Rows from block 7 of a small image classifier, named by matrix and row number. Rows with one number belong to one channel. Each number is 128 + 24 x the weight over its row's rms, rounded and kept within 0 to 255. All counts start at 0. Numbers have three digits each.
After each channel's rows are labels from the 100 images, of 14976, where the channel reaches its highest value: "responds to" is what is common among them; "colour at peak" is the nearest of a few named colours to the mean colour under the peak. Only what is clearly more common there than usual is listed. The data: capsule endoscopy frames (Kvasir-Capsule).
# convs0: first 3x3 conv (model.blocks.7.convs.0.weight, 96x96x3x3, each kernel summed), inputs 48-95
# convs1: second 3x3 conv (model.blocks.7.convs.1.weight, 96x96x3x3, transposed, each kernel summed), outputs 48-95

convs0.49:150124115080158133130162104133127147133083134138147128114120133126149117161160124090115128145117102110122141162163175132135153139115147115090160
convs1.49:129106103122162094147117187156116144168104139155119122137134120117131156097144146145106130124111135162142093118131151149122138122183153157083102
responds to: finding: ulcer
colour at peak: orange

convs0.50:152131076122118117132113167107157107126163105114141180121135148129093127129170103122102131142106166137065123152125104115119123126097145118100148
convs1.50:181077128100126110141128124185134135153152116123104113132121152117109114163141153119114130161101128116079108129075149094094075153105116102138104
responds to: finding: angiectasia
colour at peak: orange

convs0.48:138126095116091130114107128112133122148147132143131136140088155101135152135061139145131135126112157142136112062153164108106068118147112144130101
convs1.48:116178132091111119145092112074125114169102126126124132122122114159103110154113150138127108079081115166112151108084132101171127186135132089119117
responds to: finding: foreign body; finding: pylorus
colour at peak: pink; grey

convs0.70:137100123142099099079158131140123112161148135088124133130141090120137150117172146137136096130160137109095115106123116154154035136101124111117130
convs1.70:121148096101113086140103118157130111160151110091189174133140108111157107141118152089120123111140086122132133112117139184113096127113180089113111
responds to: finding: ileocecal valve
colour at peak: orange; pink

convs0.0:145104149112129138125101126159099156153192125137120162130135087131148104101084107145107130125123165135080154171152142131116098060133115134144139
convs1.0:089105124093132137112134159133136187117102150107153126109147089117149138125107105119172092094093106097103150124091162098149115144114117119123137
responds to: finding: foreign body; finding: blood fresh
colour at peak: orange; yellow

convs0.1:110109114125121144093126114148108062109119165096124120135115126141135145149144127137101080104118146118134104142081110095103114148113150105080120
convs1.1:154148130081131158130119081144107153133117102143143139117142131127142107131152164137130112100153144118080146155126123084123158165132128090144108
responds to: finding: angiectasia; finding: ulcer
colour at peak: orange

convs0.73:154127121123141159136100106135144144124146117105103143132125157122158071144131128068114144107156147147142141118157137148082110122208124098135089
convs1.73:136143161110135111150151092147109139092119133074134130136142138123175153105099153116127125088112136133129141085152143127116095130174125120197148
responds to: finding: reduced mucosal view; finding: ileocecal valve
colour at peak: black

convs0.22:103129149170127120151114130182123093137097111109130105157127080188156064128109124086145121163149137115147150129140123130141122141164147087099082
convs1.22:119146153087149151140113084155141141105183127100095107130103106129141084146111135151139150162107175114146123112103120148118111083080089100131131
responds to: finding: ileocecal valve
colour at peak: orange

convs0.7:138117158125103133198123164101151116133111106096146145110138163108133089124117109077109116093137099101128144114121140109100147133100148131068147
convs1.7:117157155137161107130113111129169151154153112153110124113123132090167139157121139127121123149155126123156122108137098126129107109140070121174125
responds to: finding: angiectasia; finding: ulcer
colour at peak: orange

convs0.92:120153123149148129092113096085140111143140084150107120154122113142132122145107151124118144123137156168122129130131099137087117137163151141112140
convs1.92:123142114169215118114128137103138138142141109168100120133090120110140125125105151134103127128129146163147115138158076110201147112185144096130159
responds to: finding: foreign body
colour at peak: black

convs0.94:094111114116154124131159153133162116086109116128102112149119109173138144132159144120083113149095129137112104116129143129147128142142116160111123
convs1.94:078134123117121140106146153177108124078119137103133086127123132154093109121162147114114118125064088149130111138104157103151160158177099085123116
responds to: finding: pylorus
colour at peak: pink

convs0.23:114140118134130101146116138104143124134100141159166117133143091130155142131158142128093149106118154098140081124108120103136158132091144140109122
convs1.23:130144122114142179102099149148090151107098114108165113090083134093115132119165137150107119090123161111117133111178093122088167095153134121146131
responds to: finding: ileocecal valve
colour at peak: orange; pink

convs0.12:146141118163064132194132170126101149144125113091132091147082107115124150123090146091156134129124118088136109156124123104169118119065125104125134
convs1.12:155152098134123073137100143182126113117133149084137123142139079144115103106103152105171149174089169132141132165130156161081154167124117116181115
responds to: finding: ulcer; finding: angiectasia
colour at peak: orange

convs0.81:163127134096144137125112126130182140092118151125123110134149124131174121084115138102139137121093152075162106070090171110095118153142131119128139
convs1.81:144131087163122096141126099092109156118130176156127132149166178099103141140097125134080091098127174109132127111083099127111132142112158106141109
responds to: finding: angiectasia
colour at peak: orange

convs0.34:162095109140150134129159137104144094118108118138109133039084153090098163109108100116146144142137102149113155146125090126126126101123137127132100
convs1.34:190127133137136095111095148156147100108119095106108144132082164108120159146150101147093162120153121160127152138135150126156122114099102080167131
responds to: finding: blood fresh; finding: ileocecal valve
colour at peak: pink

convs0.91:121125150131104154143154084150074157117155156124147121136131087144110125136169147117102128100152126083155147174127096161130111144140106129119115
convs1.91:135097138135092141107125173185108150105135129109170137128132148118093100102128140139145116151099133111135174099094105117117149127091115081099099
responds to: finding: pylorus
colour at peak: grey

convs0.56:129124168119110106141106094123153123129143128099165117148102122146104101127122149137109119138165159135151124151152101148081112137092114109114097
convs1.56:143132114136121159144105093134125096138104089125092120141156118137111088122119184149097133115126122113154094169102130115180153094117128119119156
responds to: finding: ulcer
colour at peak: orange

convs0.65:122119080106106124112108113138123128112148130107130176108135177135099115170091133116117144110104136146143163117152141137165098130140131127124119
convs1.65:157124121148089091108146150108144147140112136098154196108116099130137112170114132100089120103096118126121169140115131119177157130160113139151129
responds to: finding: foreign body
colour at peak: yellow

convs0.10:128174158142124135104120129127134197166096139130131156158137140109117158109123111119130116115138137134177114118165113145111116141128126093172148
convs1.10:102117122165118123105139162123141125123105122099111130128098144113071115078093078093140116109107128168089118133098112144143152128093082101120128
responds to: finding: foreign body
colour at peak: pink; white

convs0.88:141156113101139080144083117116095159164129114133138158139113100152141127115117119142113139176109141111127082132134135114157092127054114163108160
convs1.88:087123159116152134138141095149140159128113153084107131113086086122129120097132087115170091108097111157094116134130140145130118146098138120104104
responds to: finding: pylorus; finding: angiectasia
colour at peak: black

convs0.84:149085078091109135132170174146148091141122145092145109121151170130143140157132137097110119099081123123124148123138174109100104118110123124115117
convs1.84:177116071099169105130132084124143127173117121140163100146141146145142163129132142158099124149080129124097138115100155126117112169124127158101132
responds to: finding: lymphangiectasia; finding: foreign body
colour at peak: pink

convs0.6:158160112095123112130111117142101108101142113125109166133161127098071143133133138094125145121170141117116132162099067131109163184139120108139123
convs1.6:159099172131103130144129141119186183151145145143159168147134136116137104123112121141163123121173136132156109094116110135114158181107158128134151
responds to: finding: pylorus
colour at peak: black

convs0.28:078145137139142095125115094111144125135161102140102130098134128134125094155121104132136160118111079132167120158120125167106131140161152103155121
convs1.28:096132146144111095120109158131135129142122091145098174108163087110153126127140120156104162097106148105136144118136121143132108116100098131127192
responds to: finding: ulcer
colour at peak: black

convs0.31:109115119132140126155133128145156069098078145098141125124139125144130123140142098119101100114156129095169106141104146091076155092100138096073110
convs1.31:131159140113166160165176138161120087112088139126107113122119162142155117163162130165171119122110116083107117126140078136102124110162075119108114
responds to: finding: ileocecal valve
colour at peak: grey

convs0.19:135128128141119158156155140105115146169139170153141201140176095116153103182124118107098139150190143127154145121144145161137140123152111135170112
convs1.19:134151161154127122111136126128166169130127135119125185121138139122120141134110086148183130088145131159144122138174153106142162114098106156119142
responds to: finding: foreign body
colour at peak: orange; yellow

convs0.47:154161110098101116146145110137137117153102108100145108157120121103111096110159151083126119109112109094130171101102100094114117110161167116146104
convs1.47:161126165080086144135121134101150119156088106104177078099109087127149122113131151107136123115149124102105133085127076113109109105168115136111142
responds to: finding: reduced mucosal view; finding: lymphangiectasia; finding: ileocecal valve
colour at peak: orange; pink

convs0.72:129142127104124092105142146116138122084117138093110138100117127183122129108125117174150133109124186098114117158083075109138151111106126162093130
convs1.72:130141151137157111099152085194139152141119126117164131120101124133125096107123134093115132112142136141111159172153127101121137182112147126146120
responds to: finding: pylorus
colour at peak: orange

convs0.57:140132141109119204127134150100120086151115112126118123152134090147097131116111114168137109104127152110114108158164127120104089138110137064077104
convs1.57:122137089096121169136123114156135127117139123152130145135135118115117117141093134098118107171149168138170133127099162130134115124112209102100176
responds to: finding: blood fresh; finding: lymphangiectasia
colour at peak: grey; pink

convs0.13:143086127099111169123116132107115129164133135153097164104138120115120121151116081115125113103138158105121122071126130103133136153132126120130137
convs1.13:131116099120126135109120101121111158134124109148170145116139115108124116104137124105082099101092086205118147074095140116141098120087116127169128
responds to: finding: foreign body
colour at peak: pink; yellow

convs0.11:185125156140154125103142143154135133171128106164140128138148112153066124103155120116122114154138108110128121177106094115156164106131128139150135
convs1.11:103106119157142156143097155155104163103121146141161129120142123090172146117054130107145102129096098119124130116116110072131094096110124167098102
responds to: finding: lymphangiectasia; finding: foreign body
colour at peak: orange

convs0.59:131081139119139082137115137085129150121163131184178108114168156123115124139113137101144131156101139152102142099152106099154128107166110107144112
convs1.59:153093148141137123141089180110107104152135133145198159112137128090127117087159155093156097135109115179079110133142116157141118123134148130073120
responds to: finding: lymphangiectasia
colour at peak: pink; grey

convs0.85:112098124144142108131129144125097110162118085137124086162113148128107167148130149108151106138153084169145139091164096116077127152149140097090120
convs1.85:089147161124158099131114116139159175124137126104102102160122101129116135143110125141088144101155121142145140094094108104133147157102138126078088
responds to: finding: ileocecal valve
colour at peak: black

convs0.75:110129121106136109126086114093091147140101121132105142103111103117181115147138117103149113156168149159139131100138114145079125153142064112115156
convs1.75:126119125118161135175151106121098175124112119148117124133105148100119132142070103129081167117079131152111090103117125139138132116091081121156086
responds to: finding: angiectasia
colour at peak: orange

convs0.82:136128139128166095127139094130142123126145135113140102094113159168124071156158124097140108134133108116125100144141086159140132110107153122136130
convs1.82:159126125147123087138154144137143117167131100098117138100102122154089126150104129150099089082096118109123133124099132142158102122123094107141124
responds to: finding: ileocecal valve
colour at peak: black

convs0.3:118117085126106149098123157123166170152150132125127130160141106141101157155097130154103118162145129144153117097161098127091127091128089158122115
convs1.3:123159114134184137104136115095108134176115135109112145109127171131130119132123135121128103143132154148151127208139124126156179078139091137117109
responds to: finding: ulcer
colour at peak: orange

convs0.76:112137074133108161144094105100129140132108101131074112090116158081118117151123147121072148061087108122107112142126151116120120111126132121107099
convs1.76:108119133113126138123087107121155166176103096101141145128158066120148085103124161149097141101138145144124149096189093107103148149146131145155116
responds to: finding: reduced mucosal view
colour at peak: orange

convs0.42:154126172158104127076173108120126131123139148085098087089159093091157105137113100117141117142089107103135125110112126136150128105101128109134095
convs1.42:148120104140115123114136117162119208122151206090166130130143119148134154086138114155135114164101152103133122122097156116102097126115113151151128
responds to: finding: ulcer
colour at peak: grey

convs0.78:113104133103099143119114142156114121181097080193144114117149126116114129095093126137155124134114132141127136073122107129177095114096132104146168
convs1.78:135117139120116145122115117093082128144099117129134140105131133122108101142143086120155092122111164091155137166107108164100099115121141119120143
responds to: finding: blood fresh; finding: ileocecal valve
colour at peak: orange

convs0.93:134119158145110099158098137154102140126103113092152107160130089115119123086163125095129147098131126111154159118083108113142074139137118122092135
convs1.93:151115169130113134175101126157142108105131119156125108120094100109093174162133146105132136152177157129116141165145127128128123108119159112082103
responds to: finding: blood fresh
colour at peak: pink

convs0.63:122148136175133110131146168107167122115177133103172128121113102089145124118139126110121132079115080139112140095125151133099166129083106117114133
convs1.63:144167143151110120121116145143178122181141119130161105137113065132148087124151137160130111101114096140129111168130114122166138104137105115128134
responds to: finding: ulcer
colour at peak: grey

convs0.21:108140128128129115078143123134127138119129132129098131149145130125109115122127088153128119210144125097120120127128140119145079167120154176165149
convs1.21:107113076122126099129149123113106122143106164091140130128057142162140164102120107121120093113125104142145118133122097150109104153078125163121119
responds to: finding: blood fresh
colour at peak: black