From a checkpoint of a small image classifier: norm batchnorm, 8000 steps.
Rows from block 3 of a small image classifier, named by matrix and row number. Rows with one number belong to one channel. Each number is 200 + 40 x the weight over its row's rms, rounded and kept within 0 to 999. All counts start at 0. After the name is the row's rms in percent of the matrix's.
After each channel's rows are labels from the 100 images, of 14976, where the channel reaches its highest value: "colour at peak" is the nearest of a few named colours to the mean colour under the peak. Only what is clearly more common there than usual is listed. The data: capsule endoscopy frames (Kvasir-Capsule). In brackets: how many of the 100, against the usual share in percent.
# convs0: first 3x3 conv (model.blocks.3.convs.0.weight, 64x64x3x3, each kernel summed), inputs 0-63
# convs1: second 3x3 conv (model.blocks.3.convs.1.weight, 64x64x3x3, transposed, each kernel summed), outputs 0-63

convs0.21,105,143,147,215,195,161,259,170,178,148,188,176,221,213,231,248,175,236,103,132,145,224,148,161,172,242,171,237,216,260,200,206,127,158,222,214,162,169,214,192,164,174,232,237,212,182,194,116,179,204,257,189,158,148,155,175,144,228,197,162,166,143,280,219,209
convs1.21,092,230,205,259,202,282,282,245,242,196,198,156,159,172,170,199,249,253,206,277,205,192,213,225,139,199,157,246,203,110,226,218,150,186,217,247,164,197,224,165,244,187,202,212,161,245,141,205,264,167,256,186,135,221,209,136,187,223,178,215,245,145,254,237,172
colour at peak: orange (68 vs 14.2)

convs0.31,115,194,220,204,232,222,170,246,155,167,172,220,197,187,213,151,215,176,216,149,194,146,233,215,256,244,251,203,214,113,148,218,179,177,247,309,199,186,189,253,230,274,167,202,203,237,154,212,178,206,189,144,235,245,174,176,122,234,145,238,230,202,228,294,267
convs1.31,104,157,212,194,203,152,191,216,186,269,172,253,241,128,186,200,211,204,176,175,118,264,181,155,215,265,273,272,239,197,165,195,235,162,166,129,214,159,258,168,201,261,202,206,198,187,264,160,164,236,177,159,149,280,199,238,244,221,157,166,222,165,166,169,177
colour at peak: yellow (40 vs 0.3)

convs0.19,095,219,181,252,251,156,191,154,277,208,147,139,230,127,144,145,169,190,166,248,196,203,178,75,172,218,246,173,155,216,177,170,196,191,161,236,190,158,239,244,235,228,192,264,194,252,190,160,136,208,191,252,172,192,174,195,139,200,158,239,189,161,215,250,178
convs1.19,099,160,155,182,188,193,160,327,175,199,193,247,295,102,149,167,238,247,221,234,153,201,191,277,146,194,226,183,182,176,181,227,181,190,176,217,128,270,175,252,193,201,151,189,240,208,251,172,227,191,162,149,196,223,188,212,219,193,149,163,232,229,217,164,199
colour at peak: grey (32 vs 9.9)

convs0.15,114,179,190,234,213,175,253,148,298,171,131,107,172,203,192,247,176,224,162,167,178,212,196,113,225,162,225,196,234,181,264,196,151,224,213,196,188,190,203,141,171,166,234,187,184,189,198,130,130,212,226,198,219,207,211,165,130,166,174,112,197,110,217,221,232
convs1.15,104,169,154,239,224,302,160,207,221,210,138,225,202,180,223,211,307,280,220,211,188,207,179,170,178,207,160,225,165,181,179,209,191,209,210,256,160,219,195,166,298,166,184,216,199,292,156,197,188,194,200,97,242,201,235,189,247,199,151,176,219,257,256,194,201
colour at peak: grey (36 vs 9.9)

convs0.61,104,269,239,120,165,174,219,231,179,143,146,271,180,201,207,194,224,214,166,164,224,213,262,149,175,206,184,228,212,238,214,279,180,209,233,247,169,267,151,263,261,224,211,178,167,213,199,204,255,147,233,180,280,181,197,117,214,254,236,185,237,128,201,213,191
convs1.61,105,153,232,177,230,101,261,254,214,146,187,148,221,171,183,181,179,316,202,163,206,218,278,170,154,199,201,226,271,142,214,255,247,209,198,236,195,221,201,205,221,231,253,169,128,199,212,192,278,158,212,163,179,195,265,186,194,178,207,227,187,199,231,143,161
colour at peak: black (75 vs 6.3)

convs0.39,106,205,214,152,207,189,247,201,234,233,130,256,126,167,302,164,155,217,225,222,160,189,181,227,159,210,195,172,176,204,144,124,170,223,168,217,230,171,228,120,174,200,266,202,304,184,227,221,242,250,180,133,219,168,148,226,228,185,185,179,247,218,159,170,164
convs1.39,105,195,236,135,189,142,266,166,257,184,222,225,234,241,222,221,180,200,163,158,240,188,225,159,175,206,126,210,196,234,202,180,183,188,171,171,140,144,131,202,163,208,107,224,248,182,205,271,171,189,176,190,220,270,203,237,236,330,184,184,188,169,160,181,151
colour at peak: black (63 vs 6.3)

convs0.25,091,131,283,211,217,203,231,218,219,227,219,246,212,179,135,145,193,305,216,137,231,217,250,207,242,134,199,201,188,154,165,218,174,137,238,301,189,251,209,195,165,177,184,189,219,178,265,231,179,144,176,211,201,229,193,179,217,211,210,204,321,199,225,196,205
convs1.25,088,198,193,244,264,176,192,203,175,226,167,197,178,174,174,213,139,168,202,192,148,279,186,285,163,193,229,182,185,178,125,194,179,232,207,184,222,187,207,222,158,223,227,230,140,121,145,257,238,201,198,198,252,189,177,142,274,159,190,254,258,225,132,199,95
colour at peak: black (39 vs 6.3); yellow (34 vs 0.3)

convs0.3,118,247,236,229,161,209,218,228,294,261,210,251,215,160,205,205,200,172,216,296,254,231,239,201,215,217,225,224,228,280,195,211,175,218,173,167,224,294,202,259,191,181,265,271,180,222,233,176,135,187,257,243,268,208,244,220,217,240,177,241,177,230,199,147,226
convs1.3,122,214,204,204,282,204,247,145,151,176,186,167,166,228,219,245,217,259,193,181,159,227,286,194,167,164,213,202,184,157,283,222,172,242,173,165,210,213,215,159,221,164,276,213,239,186,133,217,165,194,242,167,161,240,245,198,124,260,221,305,169,239,180,243,196
colour at peak: black (66 vs 6.3)

convs0.13,073,153,198,177,119,218,245,160,218,210,154,203,183,176,235,207,205,210,218,218,179,92,211,218,186,201,213,223,268,289,215,179,166,183,199,165,207,276,241,208,193,187,239,195,189,182,150,191,134,187,171,172,260,291,89,197,254,264,207,191,161,153,218,212,198
convs1.13,097,250,242,201,247,184,271,192,183,207,177,186,168,142,198,152,230,172,227,224,342,263,195,183,254,172,170,265,206,188,169,209,241,226,234,192,202,166,254,195,263,218,258,121,143,165,160,185,183,199,163,168,175,207,241,246,156,203,207,271,250,198,197,219,177
colour at peak: grey (26 vs 9.9)

convs0.29,070,218,165,203,233,209,154,233,187,222,151,197,151,179,196,206,162,206,224,197,218,183,284,147,213,139,238,230,251,140,227,158,215,176,209,265,122,193,176,263,211,210,213,179,205,258,278,209,158,204,138,221,119,195,226,194,92,288,218,197,216,212,166,245,195
convs1.29,096,190,174,112,262,188,171,226,266,214,186,217,170,198,197,203,145,233,220,207,160,234,197,157,219,154,226,178,215,201,160,244,181,177,207,147,132,283,225,139,214,203,257,237,201,196,282,214,251,198,270,207,208,192,194,185,264,141,259,236,237,263,229,140,268
colour at peak: orange (44 vs 14.2)

convs0.43,093,138,200,207,170,165,191,175,227,247,222,206,214,242,199,258,248,142,227,173,189,170,189,141,144,242,172,246,213,187,207,327,238,197,242,143,183,190,191,235,167,186,198,114,201,77,161,273,206,199,224,241,192,179,179,186,192,188,181,191,180,268,243,237,194
convs1.43,107,175,131,142,238,189,177,260,240,228,205,129,219,196,229,173,168,204,190,177,218,175,269,238,201,191,167,229,163,227,254,183,268,141,83,196,129,196,207,235,181,213,175,253,169,153,210,184,179,198,203,222,142,176,178,169,188,164,165,153,227,268,208,300,186
colour at peak: pink (82 vs 0.8)

convs0.37,104,112,245,218,202,152,274,245,253,166,263,206,260,201,180,221,194,259,211,232,171,135,187,222,235,257,216,196,132,201,235,227,206,157,259,226,238,273,221,149,199,172,275,168,221,260,183,196,260,194,175,210,220,236,222,178,214,155,227,216,223,150,278,221,178
convs1.37,107,220,237,238,165,154,223,123,167,201,209,205,147,148,184,181,166,137,207,158,247,206,138,196,177,302,161,225,222,264,207,219,236,245,177,137,280,152,198,196,204,147,173,161,152,258,154,210,174,203,160,223,223,243,150,202,239,235,211,125,176,199,163,221,144
colour at peak: white (42 vs 0)

convs0.48,111,181,143,184,208,158,221,238,215,219,181,223,236,189,185,205,154,143,84,240,195,227,139,242,189,232,285,179,204,180,224,186,274,178,278,230,277,172,188,197,216,219,265,196,259,241,202,228,241,168,247,155,227,185,238,226,156,205,156,215,148,213,222,245,271
convs1.48,110,193,157,188,134,125,220,159,241,170,151,161,187,223,221,153,190,192,118,152,210,176,188,321,272,249,139,193,223,202,147,221,200,212,145,185,169,185,309,269,204,183,258,192,213,203,186,169,228,154,218,197,182,172,141,220,184,205,178,213,249,185,195,218,208
colour at peak: yellow (77 vs 0.3)

convs0.45,111,127,212,181,165,179,249,200,193,210,200,213,197,207,248,235,244,220,265,251,263,168,207,195,223,183,250,242,166,212,240,194,214,194,215,153,149,261,154,130,204,150,217,199,176,253,273,147,173,197,143,290,131,148,178,215,127,156,186,226,196,161,221,267,228
convs1.45,110,156,187,200,176,242,249,233,183,215,205,161,183,144,211,195,212,259,246,184,246,223,134,302,264,107,207,201,188,288,240,240,210,148,200,184,186,224,141,167,115,161,177,195,210,261,225,217,224,164,181,206,218,180,227,176,153,195,119,240,167,213,191,183,146
colour at peak: grey (26 vs 9.9)

convs0.16,092,178,147,130,165,166,208,195,216,202,195,225,212,244,241,187,175,181,150,214,168,182,269,264,177,186,207,170,195,197,207,160,284,200,128,115,216,224,298,242,221,175,218,243,206,229,236,154,208,207,150,190,244,195,177,293,217,269,196,284,230,203,230,148,201
convs1.16,103,236,188,113,254,146,170,190,178,187,291,221,189,149,212,149,138,249,121,130,148,179,204,202,189,193,163,191,217,227,166,256,255,193,184,150,137,195,182,219,141,157,252,190,238,178,213,151,159,179,185,227,156,250,265,174,196,229,223,217,209,127,209,223,230
colour at peak: black (80 vs 6.3)

convs0.36,109,160,201,220,152,232,165,229,238,163,196,177,280,133,244,169,205,170,156,238,168,211,231,282,151,243,266,198,163,170,222,139,239,196,243,241,197,191,257,161,254,203,210,218,178,202,195,301,146,196,158,177,108,202,139,267,227,228,189,201,173,207,222,211,228
convs1.36,103,188,154,179,153,218,195,227,158,232,179,241,195,210,228,224,191,205,159,204,190,181,210,266,193,256,269,184,239,207,170,235,216,226,208,226,109,186,294,276,181,209,250,138,212,173,148,152,233,229,208,320,177,299,200,171,198,182,193,223,185,184,141,163,196
colour at peak: orange (77 vs 14.2)

convs0.53,089,215,181,215,193,238,168,192,218,204,243,200,174,224,280,222,187,259,220,225,244,126,140,269,272,200,233,223,221,183,249,265,114,138,210,196,239,259,250,217,192,208,265,216,110,205,226,156,258,186,199,266,252,147,180,192,151,193,156,217,187,176,198,187,215
convs1.53,109,241,219,264,219,252,261,182,180,126,266,174,182,127,191,167,184,172,215,112,190,171,176,229,208,147,156,254,181,236,226,236,241,144,190,251,276,211,249,261,151,218,194,123,152,183,161,171,182,207,253,260,240,186,201,191,237,211,191,219,158,229,178,195,244
colour at peak: orange (33 vs 14.2)

convs0.49,092,221,157,185,214,179,127,168,185,224,138,137,246,252,271,247,178,144,187,241,246,187,219,214,166,125,136,211,179,147,225,285,163,132,254,205,198,202,244,129,187,152,200,167,190,136,194,183,241,207,240,226,208,131,233,234,176,220,191,211,170,150,209,167,233
convs1.49,094,216,174,240,189,263,187,199,193,165,188,172,167,226,174,210,185,210,126,253,180,188,253,218,261,106,162,224,259,204,194,174,187,126,202,229,173,239,169,146,186,227,163,191,98,216,201,208,191,218,171,264,146,148,156,235,213,294,244,188,195,181,159,284,199
colour at peak: orange (47 vs 14.2)

convs0.52,083,242,215,104,165,250,170,227,198,241,151,116,169,251,258,256,228,179,209,229,134,242,230,190,167,176,263,178,209,155,193,171,199,141,223,249,248,91,214,197,202,230,220,218,181,208,183,194,254,149,152,199,171,115,171,212,251,191,230,231,201,192,200,160,192
convs1.52,084,127,136,182,128,212,192,178,248,199,188,276,127,158,211,198,190,220,152,191,139,216,229,114,280,180,220,173,215,187,123,211,224,225,194,203,165,195,245,249,213,257,242,187,224,190,217,171,206,139,229,259,199,275,185,244,227,199,277,209,225,216,201,140,226
colour at peak: orange (59 vs 14.2)

convs0.11,136,172,166,200,170,156,161,114,181,242,168,127,231,171,186,166,226,168,219,203,280,167,187,274,241,166,244,222,184,165,187,231,249,181,175,262,202,234,179,229,223,192,136,122,171,156,222,201,174,246,170,273,176,210,131,221,235,146,180,176,181,245,163,121,188
convs1.11,119,206,204,138,144,235,232,252,122,229,219,248,171,176,184,243,222,202,191,203,211,185,195,242,168,197,206,213,205,153,162,175,135,153,202,143,266,194,190,246,211,300,199,172,210,164,181,185,182,166,167,286,241,129,215,144,105,193,155,160,132,246,205,189,210
colour at peak: orange (94 vs 14.2)

convs0.58,099,236,220,252,196,170,167,181,194,193,151,237,264,165,172,217,102,224,296,169,185,152,174,226,223,162,135,154,212,188,291,213,214,218,134,203,146,164,233,153,210,234,260,201,88,219,195,200,194,192,200,178,205,212,240,211,249,235,207,227,158,263,186,230,211
convs1.58,101,204,180,167,193,154,156,208,172,203,180,308,207,173,188,188,207,154,203,202,263,191,275,245,240,173,148,243,163,275,241,228,175,216,224,143,217,193,202,255,129,217,222,149,219,229,137,159,157,159,255,261,209,181,258,151,203,189,160,241,256,239,245,248,220
colour at peak: pink (39 vs 0.8)

convs0.8,075,142,149,209,244,130,138,171,248,203,213,264,214,233,224,185,261,247,251,176,261,207,204,177,304,156,178,156,167,221,208,209,174,215,215,202,252,192,190,174,181,251,153,166,176,206,165,115,191,194,217,223,218,217,137,254,252,171,216,223,239,165,219,235,293
convs1.8,096,208,213,169,187,229,163,208,146,174,139,187,221,142,175,153,143,210,219,212,214,228,187,194,237,241,190,244,223,107,130,181,250,188,239,139,318,250,236,162,126,220,193,145,177,207,172,217,263,253,295,240,209,198,211,189,206,188,222,203,252,205,173,175,201
colour at peak: orange (39 vs 14.2); yellow (35 vs 0.3)

convs0.22,103,223,160,195,167,197,266,209,219,131,197,176,168,230,233,82,245,228,225,211,210,186,264,146,163,194,191,172,87,191,225,165,185,180,146,225,223,192,240,246,200,186,212,162,181,179,216,216,263,157,201,176,175,173,274,200,208,271,161,127,160,252,148,198,227
convs1.22,083,227,150,252,295,281,142,229,253,184,177,208,134,215,218,159,110,233,219,129,209,238,252,130,193,247,144,149,189,264,220,155,193,222,196,247,204,201,190,153,219,115,259,171,238,174,213,215,257,193,187,211,192,184,207,199,174,196,169,178,171,215,199,164,185
colour at peak: black (58 vs 6.3)

convs0.47,103,231,211,245,150,219,190,173,263,261,110,185,232,233,209,269,225,169,223,157,223,190,220,240,179,234,235,194,199,185,207,200,156,256,185,250,212,155,235,146,248,191,212,250,245,146,156,277,166,193,176,199,162,231,192,173,206,230,268,290,108,201,237,152,202
convs1.47,088,212,201,206,206,209,132,234,189,164,143,214,136,197,260,191,241,272,223,193,237,208,224,274,169,227,212,205,156,181,184,245,196,146,217,223,129,210,179,280,196,158,209,162,151,189,209,167,243,170,192,249,197,243,104,101,151,201,129,207,188,250,154,165,207
colour at peak: pink (48 vs 0.8); orange (35 vs 14.2)

convs0.51,104,174,186,246,269,192,165,221,211,257,172,212,231,229,181,172,202,225,258,284,246,172,218,158,245,174,216,283,208,206,208,234,237,240,213,208,328,154,183,212,226,167,184,215,155,183,185,185,222,171,138,230,127,192,162,202,318,176,224,227,225,169,218,189,222
convs1.51,103,164,178,227,178,163,122,149,136,207,203,221,219,257,195,152,129,177,262,134,219,231,236,217,194,223,215,195,219,187,165,229,226,202,165,159,211,137,223,244,211,175,157,141,243,155,212,174,176,228,353,250,176,175,158,190,196,230,194,196,222,262,241,179,209
colour at peak: pink (44 vs 0.8)

convs0.1,105,241,165,194,284,207,202,183,252,239,186,160,272,170,135,204,140,140,262,219,137,221,190,190,171,180,231,106,219,187,256,145,141,121,201,169,225,225,217,150,191,197,244,200,176,156,176,141,166,195,234,186,204,180,169,220,250,239,168,201,227,203,110,189,208
convs1.1,097,172,154,173,217,174,194,218,215,158,188,238,180,148,206,173,284,198,251,226,229,230,192,198,231,198,180,215,224,280,171,236,228,185,207,261,191,225,234,175,294,161,233,210,257,274,105,172,193,159,214,179,130,128,153,197,253,180,233,189,240,209,245,282,209
colour at peak: orange (33 vs 14.2)

convs0.27,085,204,216,199,241,194,142,174,260,224,139,232,176,232,195,210,229,249,279,217,132,179,201,245,263,220,217,169,219,137,194,181,210,144,181,146,182,236,232,213,184,222,191,208,104,208,233,213,153,154,213,188,133,280,123,206,264,163,159,197,279,152,223,200,198
convs1.27,082,196,279,199,221,215,167,146,210,178,171,287,169,250,296,159,165,149,244,174,206,211,198,190,214,204,224,148,192,203,190,212,239,193,256,167,281,190,271,198,187,200,156,178,265,233,187,218,193,159,230,255,204,166,226,310,183,139,207,196,265,229,253,185,208
colour at peak: black (39 vs 6.3)

convs0.5,067,166,207,187,276,162,132,183,187,293,200,187,110,169,244,235,225,181,141,200,219,222,165,217,171,217,226,204,174,249,189,179,175,241,189,231,69,207,180,196,212,159,167,224,150,208,175,120,240,250,141,239,159,186,158,186,159,239,207,163,235,189,188,241,229
convs1.5,080,212,182,131,234,258,202,140,203,252,245,207,181,218,173,162,225,245,198,202,191,162,209,137,213,173,185,196,220,177,254,185,230,276,218,184,87,266,210,128,168,212,224,194,179,226,250,231,310,223,227,243,187,236,146,194,226,174,146,173,156,158,156,160,206
colour at peak: pink (28 vs 0.8)

convs0.46,107,208,150,231,222,269,239,304,243,205,141,131,210,248,163,180,225,213,207,216,258,252,200,214,182,176,172,197,180,208,293,240,135,170,221,157,178,274,194,179,256,163,132,211,271,177,180,173,191,169,223,263,218,233,250,185,193,232,249,198,155,230,235,215,192
convs1.46,102,292,255,158,219,154,187,180,138,166,184,146,210,234,180,205,201,178,238,224,230,201,161,223,146,170,163,149,145,162,176,245,213,232,188,176,172,195,121,114,178,186,123,195,158,231,180,209,195,136,173,231,203,208,152,217,134,238,210,127,211,182,229,293,190
colour at peak: pink (58 vs 0.8)

convs0.10,088,169,204,253,178,211,260,244,278,228,153,174,169,241,189,187,229,190,172,211,202,286,267,264,192,170,230,219,125,217,221,245,188,217,135,308,178,301,214,208,231,175,194,245,269,200,177,171,187,191,206,200,206,171,183,256,201,220,243,241,211,172,168,263,194
convs1.10,090,223,236,201,201,167,209,186,159,230,238,204,161,159,229,175,260,224,148,118,252,218,160,221,137,221,140,180,182,211,191,243,242,331,203,195,236,197,209,165,161,157,217,186,183,199,148,314,220,219,223,233,221,271,174,184,192,267,192,180,176,172,135,194,175
colour at peak: pink (51 vs 0.8)